From a checkpoint of a small image captioner.
Data: trained on regions of photos with short descriptions (Visual Genome), 203450 training examples, 2.1 epochs.
Rows from block 3 of the text decoder of a small image captioner, named by matrix and row number. Rows with one number belong to one neuron. Each number is 500 + 50 x the weight over its row's rms, rounded and kept within 0 to 999. All counts start at 0. Numbers have three digits each.
After each neuron's rows are labels from the 100 texts, of 14976, where the neuron reaches its highest value: "fires on" is the input token at the peak. Only what is clearly more common there than usual is listed. The data: regions of photos with short descriptions (Visual Genome).
# fc1: MLP up (decoder.blocks.3.mlp.fc1.weight, 384x192), inputs 0-95
# fc2: MLP down (decoder.blocks.3.mlp.fc2.weight, 192x384, transposed), outputs 0-95

fc1.52:546511516511509387406543612495525542390480463496472545513522464536492532520464494526482467527500480534454521532493526559439482450576373614515448519514597503516535535504587447485457534495496541476473601519488463480624437547496523454484533455528545506469483596533517512491512475509504518463
fc2.52:440550538457501499561488497508531458536432471543572576455432555456491541491462482478562555461437511545477499577573493477415492482506534494521559470501565588524537342493466497565499444482487468598432473452473478522385468429586436428532438523579590485413570568458547572593496506470579616524
fires on: "r"; "i"

fc1.229:482451464424525470525502462533548524443554544537471485553491468533468489347491535458406518493478547476472477476547520408583385547540454534515527514508511542545481477542517510528556516502530604521557511394546530444523516427434510570470495420536450546501426496482514417476565493437538510573
fc2.229:494369517470620538489562456445573358494475410476532536488456597504502490528474387476560472436484524396437453548467579520528501544551515539548448548481516565512465480519514515535472490449527388494504561541500522551478572518556469531423531493473485554426535462505440466486538482525432397485
fires on: "l"; "e"; "r"

fc1.136:550509647472463530479493499508410419453600554506513558487497486422455537435517446457493393501551595474476415536505532464534467459464556460481551457541545404412477571477486486498501519450518430529522487466453514499530499503508560479548462467445579481487413528492533519476507449406510578501
fc2.136:509550480518513446538592574557559567525505525518449540438494553461447487555445390465521536487423532487543479534389462483586453484412504524580433488535482438596413517565548559476502441501554512487425521608486478530496511523500537429523461488544488508424592470395517511501508475509459568532
fires on: "a"

fc1.376:422415425544529529448638493524376571422412470426529510455467448486531496520471446538461492569420459509555539545475455468480533496614466377516441537486566461552469498534538511544534515564568508449555540542537396478493548472495531508454564539588471532503495483500547437491551486491488481458
fc2.376:510431535511461586472553468495486554568454567448563582560514493439480521530560450571496495507545442579494547542396502551438506537456452534472504530464520498489428589473526481455551511516451536596438612504486480403388517573451445537550464514464457562497570521511511500451457467489493552465
fires on: "a"; "n"

fc1.312:541540515510579512453430454623521402430523519518552573450464496525624499545522491413568437559462499556509552460556565577541479453538485478567543477531562424546484482486497601479532546417491500563540520466471433432401490458549525548504467473468613474486433470526554523490478493478590582472
fc2.312:465475459482544478522583560509534554491524465490531418445428519511416568396510514437494545526531475547417443532474427542531436410515380471490458467525544473477554577514466470484436526549548526487502469574519513499476512438569520486459508522454486483499572483535411530577403510457510502508
fires on: "a"; "o"

fc1.251:525564445441521536432516533489470470462603491455492502532492516492510501523549530543477493415442458436499478439649442433526524450516510514474437409517513520570545540557528491580578510482557528514363523384576448474524484488538448506527456463483520476516530550484449467621455590524530530518
fc2.251:535516456500556476473569493544552553469454421558461464496565392579499541439461474441456495536506489488499453527515550473481514469521429505567549489455514408408555569624541502503451463489589448427599555514428526512516482498419513551531490414539479568380441423483555514535597519372529512452
fires on: "a"

fc1.362:463532457526577607456473531480453497529501525462533525489464509569508523440535503462460425501367439475546537512527518474376516524524560420451461507491519452449522606493444575457483452549497481470505552505510463482417504520603476500452599537461552493458503461521552475643483473540460468455
fc2.362:418528428474506479490570539505548544528528437525433520559515402544556465411389558463487447516562593471513471387500524448502487468432554635535506460555406405482530497491583421529395465459530535526500446565484565515522466475442576562482493472468496475534535505460469543545482456587513451468
fires on: "i"; "o"

fc1.59:462516430571467429476605537486461401507541476500524526461417433439492451476457481511473463425408536491514456563414584515495482510625526513584566499506559525384489497648506518464485519490456499397595552530496551441501523477540570547455496524443459536464556539574545551488526521515521600476
fc2.59:497471504462501523387465530443505532446475428499479474483527530565524540474463430438536545540588493420540556454513551552450542463471440508497538470426516540461562513419543441419485550517582458454436543438491493588498499547483545495577470452591563521525472483570424499512516476503545520529
fires on: "l"; "e"

fc1.182:477545453523553520532565521500443484593491569621469513461476464609586500432426381484492495427541531579462448553523530472531548459487464479615598480532437596372511567561534492556519499554517499466455464463465502444561458556594481507538495498595566452616430557591578448386482474506553514452
fc2.182:569517511499484447489474508565533474487522503499494558461520526432579480457503507527501526545497514493576549478455566468417505541540530550496472417328598481595515549537474485525465477471457459444461537475510486473575520453515524436442591458484482568491548489401401463553445545604471467520
fires on: "i"

fc1.9:545529563607558453532416610549494511589532534474461453533569563492498574407503465481473540545495548527532469541517518493460545524393410520456425436567556443491521504492549515536486476523402557502585568543432386522496573494483504467431452435475584516472510518518416525523442489457521550553
fc2.9:557502455437533530590526528538448519475560562531522528538536446557427418608525480533482535577506538494450573552507549525475491530535576501514439514425476513539552445486500471490621495498470630534441549430463599361482476542572548509568494581472375487512458534512563540478519504456506541460
fires on: "r"; "o"

fc1.20:495471575473499498496498464440521484545526502546468495570419509477524487504641425490625521477499490534468524433627573451543427481496482502582450475491517418460572442537480521499555449494520472484509390555522452529590534515533617531492381463471467576514524540466533512529448504426528460628
fc2.20:534538491471529579535476475465542508470476484459464480499389481469431558506550603513540411334494440424502556481566465479613497507488454487529515523454493531574593557466520489464539470406585472513599502513441518497469472419593492453551541597511533431505412518566508369473516432490530559571
fires on: "r"; "k"; "i"; "c"

fc1.155:572510446490512520581596422510513507480565472482508526571477476526509459556592469477506500468524498460447493555437510497468414497503557473478506514549439484489448500628499563509474524495567491557434485423421463528522526536514547390594439593511484477532574470553559529521557413532478586497
fc2.155:472476482503449532470490583485558506465419469496529487451515574468512501474495500496479559493483545488532437540567571511504501570493451648555498475516530555490517558463546517455564465432521497523500479558506574462515480454475534590501489504546496496493459485450522529509429486506432494563
fires on: "l"

fc1.189:473372513476500520559488474526494514584578493483532519477561562537543516514483433395516546576469475550437473482522436509448453561559581526485549430519498457577546507523487547522529541442512496516583517523583504424473581513512461454505402552514537467438486613594511507496500501531511484412
fc2.189:426539500552481517578496474538523509487456515506479480493487558488458442409517446460425419398399468473511553484417493483498553542496525461567518483446581345438525473468584417418406569395665530470547550479496479581513414516464505513488563504414516603447474447515493512455560510540552483464
fires on: "u"

fc1.307:457616542489551430535472561496450497486500461462508456471436472508481515539521498529462540558505428499519537500589490472520458575493471477429481599509548498563478613544494543592499633493472596498562434551457494468534541497465531444477527636514501588534487491457564539539522438444496491465
fc2.307:405469483478504581433493459498502457564442556553506470576425503455523418468478480505541477510543462387560525504424513535364507536499490465427450460525509503526493544528563468545547392538521510484535501452568481548533543565455460474424438498550404578536542515480568540564466613508523504495
fires on: "a"; " "

fc1.353:486413509493551493571428566420510495419496442498473447429565401503558565445522481474496458506497493557428433565486516482558511574552409444486549541471532539473462586506493516475492424484501595481489555565556528547494602487611615540588560444515488513484448460582577604497497518475504517553
fc2.353:519501462551537494465471534505434501507554525535575498510538468468503525536518588517479518483425518493452526513492469458370586518498511516520481449500560507568598451506585449457499439473414521484485423497530445502536442488459485555487522406500527491550362505446424543623522442562467456420
fires on: "u"; "w"

fc1.45:531553404511487552495589513486473491445508447441544530496389495461465569411451445469501480470511375547470577521475450403532435515520491522531544534404509456520534539426464478555506547423519519540474568506481506494540501452463550539508474471503602443430560555546443467543581575557533543426
fc2.45:557514541545462470418432455495598478494534532433475439599508519472471527507552602573515482488511605607505477497429497523549489471495518580453524498541439547466465482573525513611440623582435461476555517496426586491521529509525424423540466542507465574501501432506497543488457414466545421528
fires on: "u"; "l"

fc1.146:486578495518505378474599491478529549500551528471500505401413463477441436454447487447550545477616571554422554496491481557477426453533468537538426565505519509515554481486637453357476503451552503473543450490483464536520465497588467499508482475550596528531456489578529565479504519578543612455
fc2.146:455452563443442491531529557521499461505447516446483454549479463490495494497454521448495538490444477460548487412631526528513510489518445438482554380500551431441453449520468519529500433487429578652380522579494546425493516481500506496548468487521533492515500501590539527443566455525476578549
fires on: "i"

fc1.268:510450529452574496464507487434466541426458463524380461464529487418501434473554529562536485614546534576465529500506482523528451424436504559511508486424588572505527526485465607478587509483363528480560454399496467514539500478513489501433601493595528537481424508457520479573423610529430431533
fc2.268:514520429485497424549491517505507488464525541489455457557466493465482472533513595525435501447540579568543566486548446475505535508590569430555528431507426551557519477509500518455469468467574440457492537532544435523462489516475551548481485461398617487480498526415589489498536551510444565540
fires on: "l"

fc1.230:433510524416511433476499465533559484441458524516435553519493487560466550547492488502429575472485503530520535438573455529517526526466497443537472509482574550512485521503480564534465467485451501567558500516502479569485429494379492487519550568573543420583476494420517544535446536543477514565
fc2.230:471468473521570538551570480577490524539510515459514559490541409519552543484555414493492555495391506509499369569440541463472468495544472548545470546512532599432466501498488447519601481532481529458501507488495441472492496529545448511480476543613442576474501479574445429504575452499571484447
fires on: "r"; "s"; "h"

fc1.232:468570514491533518469559618501516516628500422500510495470503558587468366459527455415494511454508471477356551535498499411503499530505517513460448495472505535465447462517531477482518412527566526540480493416476420557480500403600545616512541496493485569455518457581456425568490583546502549406
fc2.232:550449507565441483411534577477575573513515528527442558522481475473477519548417469544634418533456508475460478450491462410413484492565510492491632586488559432579518516463414562478592468537577540586449492459547493502470458520502514520501505477506496488516474503445575472508460437446494494500
fires on: "a"; "u"; "i"

fc1.345:501495444453482464448424510591482459440472474526466557472404449438427455484586512460535533518499471461451544435432540514396486442458467556579566500509567477556521465590446517502470486413433557595497530570485485396497491464459490547529597474452507471513565611533560571362448493506593500599
fc2.345:443458559491441453635453591489451463580503491464479530498502548513446493527442543538556527458537504501468426479576423534481488463497607474448376461497494577494503490547440590534523463507434547498445435418545504538530462488459468530501512391512505513449572480510578484580533602448508561477
fires on: "r"; "o"

fc1.363:443465482534503583516600477521519525525514503393492481408419557440478545533413516540495445481428410559391449485446467497493400525555544616476424479573541499531509533553509522549533505557462567513427466447553582475527521510526633438507455518628482551490508463509563542494503482470486533580
fc2.363:581504504508624498555479517559503437541559474506498527520466503526441498464521454572458471530510483510473525516579522561456461572499486456465428497458533479510540462513606550389470518450634527489576421574423502594443501540514462516524495513505477444542512569520502407416474443600505519420
fires on: "u"; " "

fc1.115:399572538500539442389531538494551571543559562488448443442419497473448500488504449432508459472398517478532570454531519454515505491530510526545505552505515517400493540456436431466551544533578556532503573460538588444404431513545587458525514519552511509569430564520523512479470535481438500542
fc2.115:497549517474457594489497499523488539453463423450555450548513450548562531457598487513526524462488538556484532586448471472494630555484461486591489442564510497481517475495545503437476499502572425513553539493543515530516434597515494521493429471441564498402565414551492527508524515558452557498
fires on: "r"; "l"

fc1.29:482548449473428448499587455460544498540529416560528457523494533449455448454426482500480551533547499514419549488523475461548434413480441479562430370441529372574465513527504551541480565493553522515491480561555611613512611506558551520467502425565423531544536494497506511602497519404447476459
fc2.29:581542512524472624581399561519596480467485484584555474463489514503519513456503563533479518532517509536496519516443455503503591471590454499494441563531490538488535415480479488521406480510601414453503526571535441453598538554474474533418476500574468559441493393447605499558491520514550469502
fires on: "i"; "r"; "u"

fc1.166:413493565425501554498510494514583528552573472462425473457437508521503456421550371491630433482518526554483461485507465494428515529512565545583471536500595455457533500535547467497523527502538428637462477509529439480460604523543533472589425436473491503497499565485517523483513466521492573465
fc2.166:506526528551508619506567455576444542496404648582508451487494568480493556544587384519467561489535441530483413495479525587506422473573551528536508502504520589517512508452500514487357548607496484519411518459488432532425403564580493583503493539534556487522495413537551400489460499450500430408
fires on: "u"

fc1.332:509515450495471473542585463571532552559534487502449482535497556592497523533622505559547500484467446481496503505533483469540477479492480480399461473540583535579528411509533545593513582411508501558498529446477503538494642424441496582504472581590611421515517490572517536374469445474519549481
fc2.332:566546466484506496518444487442474453482460517411503540450498420485521547466477450521390453439600431545526507562533461615532512443489527542557481552498559457457461526415522425512575486494562519494528481499556552430470442587525509499447521425461521531497534451449395471593485605466537567476
fires on: "i"; "g"; "l"

fc1.324:455427561487427510482473531465515624553480478565479505418497575522486445438493500435517510518452499526539565555496427480563488486515561506570509422516502483495495526515496507546443532419505516563545485440464531536539518444538582486494448534492469433483567523510572539528555475433548454414
fc2.324:482457493478437473523475646529485562422536510466491415571475442462564457502507502597568551478494515419458473548556467553471545574396451427560598498520598562408519503445548522546551472570506471472598522500414539471557462571442461471517498426495507562437527403545592464457537460403450500503
fires on: "l"; "i"