Weights of a small image captioner: 203450 training examples.
Rows from block 3 of the text decoder of a small image captioner, named by matrix and row number. Rows with one number belong to one neuron. Each number is 128 + 32 x the weight over its row's rms, rounded and kept within 0 to 255. All counts start at 0. Numbers have three digits each.
After each neuron's rows are labels from the 100 texts, of 14976, where the neuron reaches its highest value: "fires on" is the input token at the peak. Only what is clearly more common there than usual is listed. The data: regions of photos with short descriptions (Visual Genome).
# fc1: MLP up (decoder.blocks.3.mlp.fc1.weight, 384x192), inputs 96-191
# fc2: MLP down (decoder.blocks.3.mlp.fc2.weight, 192x384, transposed), outputs 96-191

fc1.147:141112158156140172149103157134143123159106109115135145142150106080117153155144148115185101134126118122113085163117098186134114135139158128086155143123058101149046155152112126181108178119159169149141116090130137121180162086160145132121150093129101113112168101167141141130160119121150164132
fc2.147:115181105135089115139125131103141119153195137157155132122067123038109134141144166155107153086123125184116193217164113093107162078120144161099132174160172149091133134084125117092126103142098154138154136147135085183141110181113127110085086174136135123131066159089112140053150139144121191195
fires on: "i"

fc1.169:167147100139153114138106097131134195155045143121138144131137177116119087073154134209180149094127114059136127126153088133155157161094165123117117108094119119148102110117118153120125130103161078102158169099119133168103140113126109175123164133077087110074135139143176151181128138171135169111
fc2.169:162106145141087141089116207122134109071160134111146106114125110177102138142106084063104160149145167115079129074102164141126133160157137186174170122135101139097167171152174172135173141155105202165073127126165139113083153109161119159167118140104150125173148123156094140117121128128151049110
fires on: " "

fc1.52:209092146097153169168135108112132110126178178186078150119078110103137196160168105111130145242127153118171175068141123146177154112099074077114111102116138150122071119115094088160135121183184147133150126122169156120171193101113171114139139073142116072094098142134060148133127143130144139121
fc2.52:083116166143080144167108144175123113092165099115125112163141146083167135102124083114115112101124118136153110132118206144142136158122146164106131111174146113079117096132126149141074168084156153179122116144081123120146060137126101121074172162081157098187126151137156134105145118039132113129
fires on: "r"; "i"

fc1.319:152150190103125151147140159145187127118118126114115122135099107128117196125074173167198145110133146151167162138123175107180083154202171162091129152093108126127140089143092103095111174118139107134162141111130199127148145127145133120186143137128153119185113182152108131090152120128049117174
fc2.319:119120174080134108119161104083082188097136149141153136147151134130127076128119151067133092138176114078138130142152134180152165074083116132166096125161164088116133172130175138178155149177143148118108108128128121094136110186102175212152122073141140138096130039192115152130118128091134050124
fires on: "i"; "e"

fc1.264:113119162081044127132106133190160181134115132125156102148121149168118159164162100184114107146166105083091205097126131133123137100113104106104137141109098151177125152192144122129141132138152148118221167130130126146125092139075104123135126103184201178148083161119129145088183176098088178139
fc2.264:128113068161139124133148143127082120097228092119164166084100099123161157142118127125126080152049098131134072137145122095065096156173106084146122115140161167097134135126099130139140118124183088103149084096151168129080172094149107164131155112069126091165156161128111158134157113104154093082
fires on: "l"; "o"; "w"

fc1.257:073187097141163155155116128163069171173084113134113109173122132071133202199126054138196078103152162146154154111074127146134142174147171122099145115135140171180072168079165104116142158159140133094148118119111144152142108085123140107144158162098139142179122120148100122094123103136077180086
fc2.257:126139140133120085114161189112121153090149129121172115119163193174114151155082142104142154120129078165106177208224105110123118164084082072195170134155128105200131112202151164151120100102136108083087119138162078120130138164125088096167131113130165094152117132079094141123158102090124084140
fires on: "y"; "r"; "n"

fc1.16:171087096130117123116114141178122110146106084114146134121149146092120092147111132108129162144144118125089149155132141091099119132133112093154093139083075100119081116138142197059167120104106103145142157088147104132128177155101165135118095152156148134182160117050111224104141137153118169132
fc2.16:137103076134113135131221062106128136099173095107149059080136196114138159125127107054122157102103119129122133137118146163088103136128136155170145124111111146138200084172117157154136157163179141120146108111149111159129049110095160122132078137148118134091142211136136078136090113109155119074
fires on: "l"

fc1.11:084156182133112093088058197143117155143115115074191166168129108124159160096175131117140107114142160148122147115154142104100134089084177172167038140165133071146107096170202147098141177109118125139103159152142136113127099107180133160114145149124098117147081137111114108102069164131087163125
fc2.11:077193120143170199153156117087129143102127164142157111097124110168073125161064154203144148072167123124169113118079145127144109190133121114071143133091110150109160166148085141180122060160086068075100102086141152092143129172128096150135135166182152129182074120044131130091139110135129104127
fires on: "n"; "t"

fc1.347:137175132095105145076147095109109145116127164146152168076138144123135134168105187153094101130192103077101093133117166124148176212145070098158137155175159132162064135167138096126194120113141076137143127099156117145150117106116072083168164131088201106110111133130084224118107150173138105092
fc2.347:153161119177150137101121127167158174132113247138069149156141158119108080197105138142171101135100149124085135128132096113097129140114127114140150118150123122144178147117079129075131125101090132163100160149144120088114083167153137150131108211083158171152107126076098117082111086105130118107
fires on: "n"; "o"

fc1.383:124113182073113166120077182167148135104141129133189165083074131159139088134116071171165178107149119104123123131115138142139130141189121169151133164106122136124105134130095119086106178140136121154114152147218131133117115080128154108109080172134145142135144148109147176106085110094125083122
fc2.383:088087136130148137125162102148129200092078183135144108061099168062127070082159179145162179175123113110115148128124134165172132111151174077061101092116149176158084141119084149130136132122179098147128143151138125100141107089140147180140109139140108110118175115143170103143174169176116137141
fires on: " "

fc1.59:141123137115172128118113046159119113111147090135143135155096157139141182162147185176159143139150107084131102138131123106163139090124147145161135153123172055210125166155151170145065129098162129129195084089107172104110162120163102119121079086156108113108079120187130156147149142171124131158
fc2.59:090083112109093124116103149087144100123143165050140139146103091108114137068193113086133077098112157179069170141153161164102190135170193122063149163125064164168136108107160159093144144062174131117039115133122085169179086149118128127112158084107116142177148126080141131109107190130149171169
fires on: "l"; "e"

fc1.62:136100145140183136132121091139077134104127157155164075060094155134193201163111170107050110141114146130111119185135137143165167120128156084128164136111147141103160145095139119155138134168124101168061127147102173130135088120086150148118141129085162118112108124174184174109101144139124031114
fc2.62:118173111138096156192104121117156181107092162161131154134099132114121132161181150177149135152097111117173091124127083146114131160130144193068110114128044053073110128127101140131173156138146153112133097114138162086180111147147092150127150160101098132130094095122083079140165142085119168107
fires on: "r"; "o"; "s"

fc1.72:137184100101137133126112077129127141151110140151085146155166107089177237102102166130136124164170160122103118149063085117150148127162103092123115165122108109115097202169103112130134182150149143138125143108109123120112120072112100107134089077070172196147123121132081120050116193124074119125
fc2.72:124113193143108105139105159137120084105107109141139132094122130133122111124067138133161115168089120121149110156186105175080164088107058139126122089183134092110106086174150100086145111160110109114109103082137116184150111179143173116092178155147122118117103135128139057182133194177086077165
fires on: "r"; "e"

fc1.3:148144166083168094119174151139150126112109178153119179169127126044132132152128071110088129154132112109063203125172096116105161111077130074114135176125100148185170116172099153161137132113103092171136149170105163104085122122097086186198179155109154134195142138128097104152165140114158094136
fc2.3:069190103123125170136088195148129114104158096105131183127130170179114151165094070110077124142126178183187124088091102123092140161122118110056204101139167146100113096098148135118139136148155123102129163063129176153147100136118146111175094073165131118073144071119124071093113090173149154123
fires on: "r"; "e"; "g"

fc1.248:097110180159147161140166080156158091096087119088143165083161127140161127168107120146161161142179111146121163110137135044094083138167140116105176079091117136132089169120134170111112128119090115151122144082144103163138121090157123116156106067141177138113088072150136144171147129140140127135
fc2.248:147074077131153114147113171046173147137142163134081148163165109106130113112135139103093099064133095124123126105173151087100152088057136158091129151121089121188163090085165127127154122163125127163141140147113128147100105095112080135146148206148121150122163100118097147175078153109109104144
fires on: "n"; "t"; "h"

fc1.6:127130099141154101125107107172114100160196115160076064108142126161117148115088166148135094166067137153132114171087100134151134154167138125146129151113147133159162100156101086132110080101153149084090186195172080175125189114069128129174091161120115129097115143125107139139145189119111088160
fc2.6:069159141166152126123084137132083077125132142118158155090161104146149129141147113130086099179185151113076107131095149123132139080102113094105155089146172083128100136146096129147128090123127133127142161101061138110135197160117101098103100096095069191088163080101108151164181148170102139136
fires on: "l"; "i"

fc1.127:108177134169114068086165161147162170166142128105192132105068144097148098201138132117165111131179098121110136134140087151163161139116119152142097116130046089162135100099066132120135225116106155109103116127110155135178104128128091107110144144181128153087103124118146099154130121155105102143
fc2.127:179054152082110125106105143100187067145157177125173121149166155177148173162154116103144159135119151129151141112103106123131164171151141081070096130131157186125102161146137109134096125122155119092129137132135136081109139096124120123151097055122114097132194166097116147103079118099150143106
fires on: "r"; "s"

fc1.44:147202194069138129074072100113134114141093073163097127130109111137134105093104158173086182194187122198109154154156095162132156108092115106167072155109163127118161140144137132109122107139089127124121142131172135103150080119167083048114160152180174135123132140160109116124150174133132159149
fc2.44:170121120117049084121160135133109169107203118142102098140174094134162114119177171170137121147143113076138162146131074139093147122115146113102147132113114063164162160166093143067124094100087167136160104113107159090074117171145135114157162132086075190080085153109128097100084114154114152135
fires on: "i"; "l"

fc1.322:139130122121130093121121127181110169095139133124174052135111200072093125110176179153123145131155115093095149069133162129165097144124142122214104067129080098067128142083118075164131044120101101130186156080151101147186124134070255194148105103109129104094143140159119089139152113180142084136
fc2.322:101142131168111152133176071125149158170078127124152204123155090133086147107120093080118154144095126099169150142112138134102132081160121117101150156122183165164144169115164185136085205149106146153126092222104156139124137176081114039108138147136152104166087133081159142166103145141070127102
fires on: "r"; "o"; "h"

fc1.100:111101176165168157158056118199164149143085063136151138121122066155119190169089154097138108166162152141102127151168122129194095167067113143173135129097135119089157151118117073141165081122151140145149098137130138156144127138168117121168119093079166173097096091133155122138119144132103148152
fc2.100:128118092106146058136171138073088086143079100135164147091093110144143107126118135090166192107142167104113123097182126179062078157146114170129161163138154140153153181144131079106127157125093136118105135113112098140129168075088158064140140103182076097167157128107120176121145162150060168115
fires on: "r"

fc1.323:157153126131157185203148145093100177198140116168202113119127076105162109147135132131118151133148058094097128147100130125129128122139093120143160123111149129151099171116120107137138187149102115092164177161127118226080078131098186116169113169106157160155151111079130144141129117193143101131
fc2.323:112158144138141094125144113104119105076172128088114145093147164133103119190090102162126067092121095051078152132117076090147056179134111174122129105103087156100078143105151114094166136141106190148132100148180163108171111057155116186184184157132167168147118133142108095067134165152078122127
fires on: "y"

fc1.301:129136154136146071149136099152140153167123132233146164106159152082141154129118114157104151104162086104132101120186126129167157147086165146205121184128149140150157172169164158122102153092143116092156144155215146155187166069152141078134153141152132115070099127128133153160080129071109136164
fc2.301:101162156116137098147174107107114181115164121105170094106134115128106148151134142143095161167080126137172065107121149152151106082114154127114092102168130111116150147073073123104151066104130175097090143098117107100145165088152086167152141119179134125150085132134125168083128139125178089128
fires on: "n"; "l"; "g"

fc1.95:111123138141149113106111040157137120169121083145146135171131123159104184140148131139170097099190107143128178118131172194184193137167122114126153089119130174088118172157148122124103150161150136108117118076139165171070095126055135084112159193092109098114087145091186080120154110087070175117
fc2.95:170054106141167121137144149145149130155124099079096199126081118127111150108106109118093113140081173138133124143102188185156154139047110151106120107167173096088153092117087076130135120133071115161124152123164095094091120140160140190185088091177149123108164105142125166083068114102132120097
fires on: " "

fc1.54:121155189117131096106133131138103147156201093110091092124130116142164126124118187153130182134168122136131146164136132159140124123077107160156169112083112209078098158108138058119081171104131167145098126155183101086166157119145139091136183157159153128104155203103142114156105177168109139189
fc2.54:118152135139164130102107147172135110139134106095061107096095132136144132072157100125086074173137088107142113119115127130113128131126103134146127143122131109155173140128142188178166107103133105145106129100148136168143153122103203060147131102108145143125107141148117150133157146123060151065
fires on: " "; "c"; "v"; "a"

fc1.190:113114061120131120140156098152141118093143150186142138092089120149131162190153180131093150168154152121151192182126173161131122183149133148163083165110207151130191109128168170124152143155131124084106114083109113087128139110101172147142107178156139114153130121155076119168091160117066150136
fc2.190:145139153167181153168176131158141054132112162137149090152170134115167136202102096164138129130144165163094039130174159133142126194121044114100184149117080084106059132140101117095141129101133192182174153084138140114114126115125164140063069115125092098137137160127124148173151137170196150142
fires on: "l"; "n"; "m"

fc1.217:139143074100089084148154090137156193146132129153116123117176157081112114194045161164140141152096133120131113181144146114079172132125173155133098115103165191154058151063206125144115159107111125174209120183101160148153150098092150108118152189145109089083077123084105148164159126180089107156
fc2.217:114107158139131188094102232200086100159100120155100143151148163077116120112172071147160150136108125147123184181104122162130108063110166137163162217146131166102113136148127148111147097155117092129092108133086068116127087163157133125115155145167112168150167145106091141076144080163149145186
fires on: "l"; "o"; "b"

fc1.266:165175147126196191087216184133162146081105116073157199181141140163127150097104130150168152151156152059137172147122184098073154137086110176112142100122083086119151113106135131102070175101212172167137153107114117099117151163145140088089163171170153144094125103161148119117116146107138162115
fc2.266:131092150137108058188134083167128175019118131080100149117136065150147146147139137137122181181125165144108156124154082120144092116110204114091177166152149125125118111096125130048130133125100088079175166080116150127115117158093170120081177135141113127153133142133166143072121128123117071168
fires on: "i"