{
  "crop_scale_min": 1,
  "decoder_inner_norm": false,
  "steps": 6800,
  "epochs": 2.1
}
Rows from block 3 of the image encoder of a small image captioner, named by matrix and row number. Each number is 500 + 50 x the weight over its row's rms, rounded and kept within 0 to 999. All counts start at 0. Numbers have three digits each.
Before each channel's rows are labels from the 100 images, of 14976, where the channel reaches its highest value: "responds to" is what is common among them; "colour at peak" is the nearest of a few named colours to the mean colour under the peak. Only what is clearly more common there than usual is listed. The data: regions of photos with short descriptions (Visual Genome). In brackets: how many of the 100, against the usual share in percent.
# conv: pointwise conv (encoder.blocks.3.conv.weight, 160x80x1x1), inputs 0-79

responds to: text has "red" (35 vs 4.3)
colour at peak: red (52 vs 0.8)
conv.120:482408490600467450483468421510499485544525568494555445495486514519391437546485449418455538443469469544556448431561446444496637409514574487463539543506521511482466488497444432522574455409494592507461523465466446500544452509548528422531525545

responds to: text has "red" (33 vs 4.3)
colour at peak: red (43 vs 0.8)
conv.83:474535479498523494554506507509560471487540444593463409487475589596524505546406518492438413486552455470458499479519500530498572527472513520564537528459583444515468460530595520488446538429521469436541520513558439522500373426448458568367563497

responds to: text has "red" (32 vs 4.3)
colour at peak: red (41 vs 0.8)
conv.118:452429458404549466574448459443447533484468540511578480493478484458534531555460503527492468479526532531567490475418506520495461571484554662501540478598473561480443559513545464552452576475553613541443507503405486597479490498432519556462479530

responds to: text has "red" (40 vs 4.3)
colour at peak: red (29 vs 0.8)
conv.159:425499580584487468510535579441426574450524561540419533481452517591458504545530506457448408525452486460551544500569509531555556498491456538456464549520584427446447582446573508570570528433550575495501578470459548510498585537494518526464489439

responds to: text has "red" (29 vs 4.3)
colour at peak: red (50 vs 0.8)
conv.123:492484594489470492496448467453542458441519543413418531516539436494537433545535455435516496482425559533553501457546543473588597493482459480538493434494429541494458448526575500531627518568475464590446450475395467454458468443437487458493524599

responds to: text has "blue" (26 vs 5.2)
colour at peak: blue (65 vs 0.8)
conv.110:519521540518474430344519570531503470452475472505458483536576428567540542434462592412532479477555474488545521442430437419482447468542515485544474504526535551579507464428421499472500561490505496515586457470456486394392459508473441558526464465

responds to: text has "red" (26 vs 4.3)
colour at peak: red (47 vs 0.8)
conv.104:457641554405511439558553468564535493522496458599504467479507530571508490628465560534449472486513553460544560542650482452443546546484472592521486465528516500532508427529415444537505543511524490464443485504455499488522500547467463529474607515

responds to: text has "red" (27 vs 4.3)
colour at peak: red (49 vs 0.8)
conv.144:464486574427455608425476501461567544469512518457430515497473521501418559487541541482507502472535542544595489461475438433558540467524442459493547429507485522514527520676616507490558493421508519548444561475456512527512465462500544531401474422

responds to: text has "red" (36 vs 4.3)
colour at peak: red (57 vs 0.8)
conv.130:430486589615451549579508453384482461547580503471442498477442472462472554485465523509476436544518568497597445449508607457501541495452542570540447629510537553479481509477471392549513488577476519466491486538527459499534442466433529518546504455

responds to: text has "red" (29 vs 4.3)
colour at peak: red (37 vs 0.8)
conv.41:520565476510547517443425584459615425512526495455561482564532576411454474492413576436410499459586485508533493635475538477505518519512467521458530420505535484503570436500555530534484501457492452452427473510425459514482516471605428509438475482

responds to: text has "red" (30 vs 4.3)
colour at peak: red (49 vs 0.8)
conv.102:520469456638432506485453490470520546460571606447464559514619497525567505438494464499458439428593550594544518479487406470484507518456495426465516501549477446486504549506495517550482491501419495505518510509605535543572457479489427619471542544

responds to: text has "red" (30 vs 4.3)
colour at peak: red (50 vs 0.8)
conv.158:476462527550553439533514514437500493535449546496463517506527462439587500464489516619545495482465526559527438508544645420421503575466459491474505483554594456519607499557550469567418532542507590433533519567525488518577475584542522554449509471

responds to: text has "blue" (25 vs 5.2)
colour at peak: blue (76 vs 0.8)
conv.74:513545466457516547518552658457583498464495520482443475538499537499474496529530411479459396485496502453479550466400470544467491535504541475486480548497431504595418461459522481543409413447435451370569491550464494588487466495527442434528482514

responds to: text has "blue" (25 vs 5.2)
colour at peak: blue (75 vs 0.8)
conv.67:508503469592506520556535651536497418529509448531532596519405445549478477510465553511573478487493522495503395563545403569530423467513472529471516522585563479566466545507563432487532492486455534422555483381484491490466520548489470478438428510

responds to: text has "red" (28 vs 4.3)
colour at peak: red (30 vs 0.8)
conv.29:558575557495474474506440422614516514486397442430472545477482479556516536466505609503488511447515537524565467380475519425593519532505532516510410486543491519468419524465479524501553591445501589462541543513523496516448539435380494485482441444

responds to: text has "red" (31 vs 4.3)
colour at peak: red (58 vs 0.8)
conv.57:501476472437444443601420517463559522497564483558577451545428430489492492478460576564411550521434474473630526476549465506513478559500526462495536540459517465574507434434472473618432532438517619587482499496558550485484488508472557510453527491

responds to: text has "blue" (27 vs 5.2)
colour at peak: blue (25 vs 0.8)
conv.85:592519510439484573488446511512496437457462480478435520572470577551604438525431584478506439571512424404442579491466499485540466449524512526422502526515508383563519503617505395460468460505534499512464479527475519441447500522502446485494437405

responds to: text has "red" (27 vs 4.3)
colour at peak: red (53 vs 0.8)
conv.139:317473561446520458538493485548459527482500441494499509471463413449501559506510512468484461450528549456522508588570535569438449465450519486523491456440540458502540443565426485477544487467549528536429470539511576635461414527531531563479562422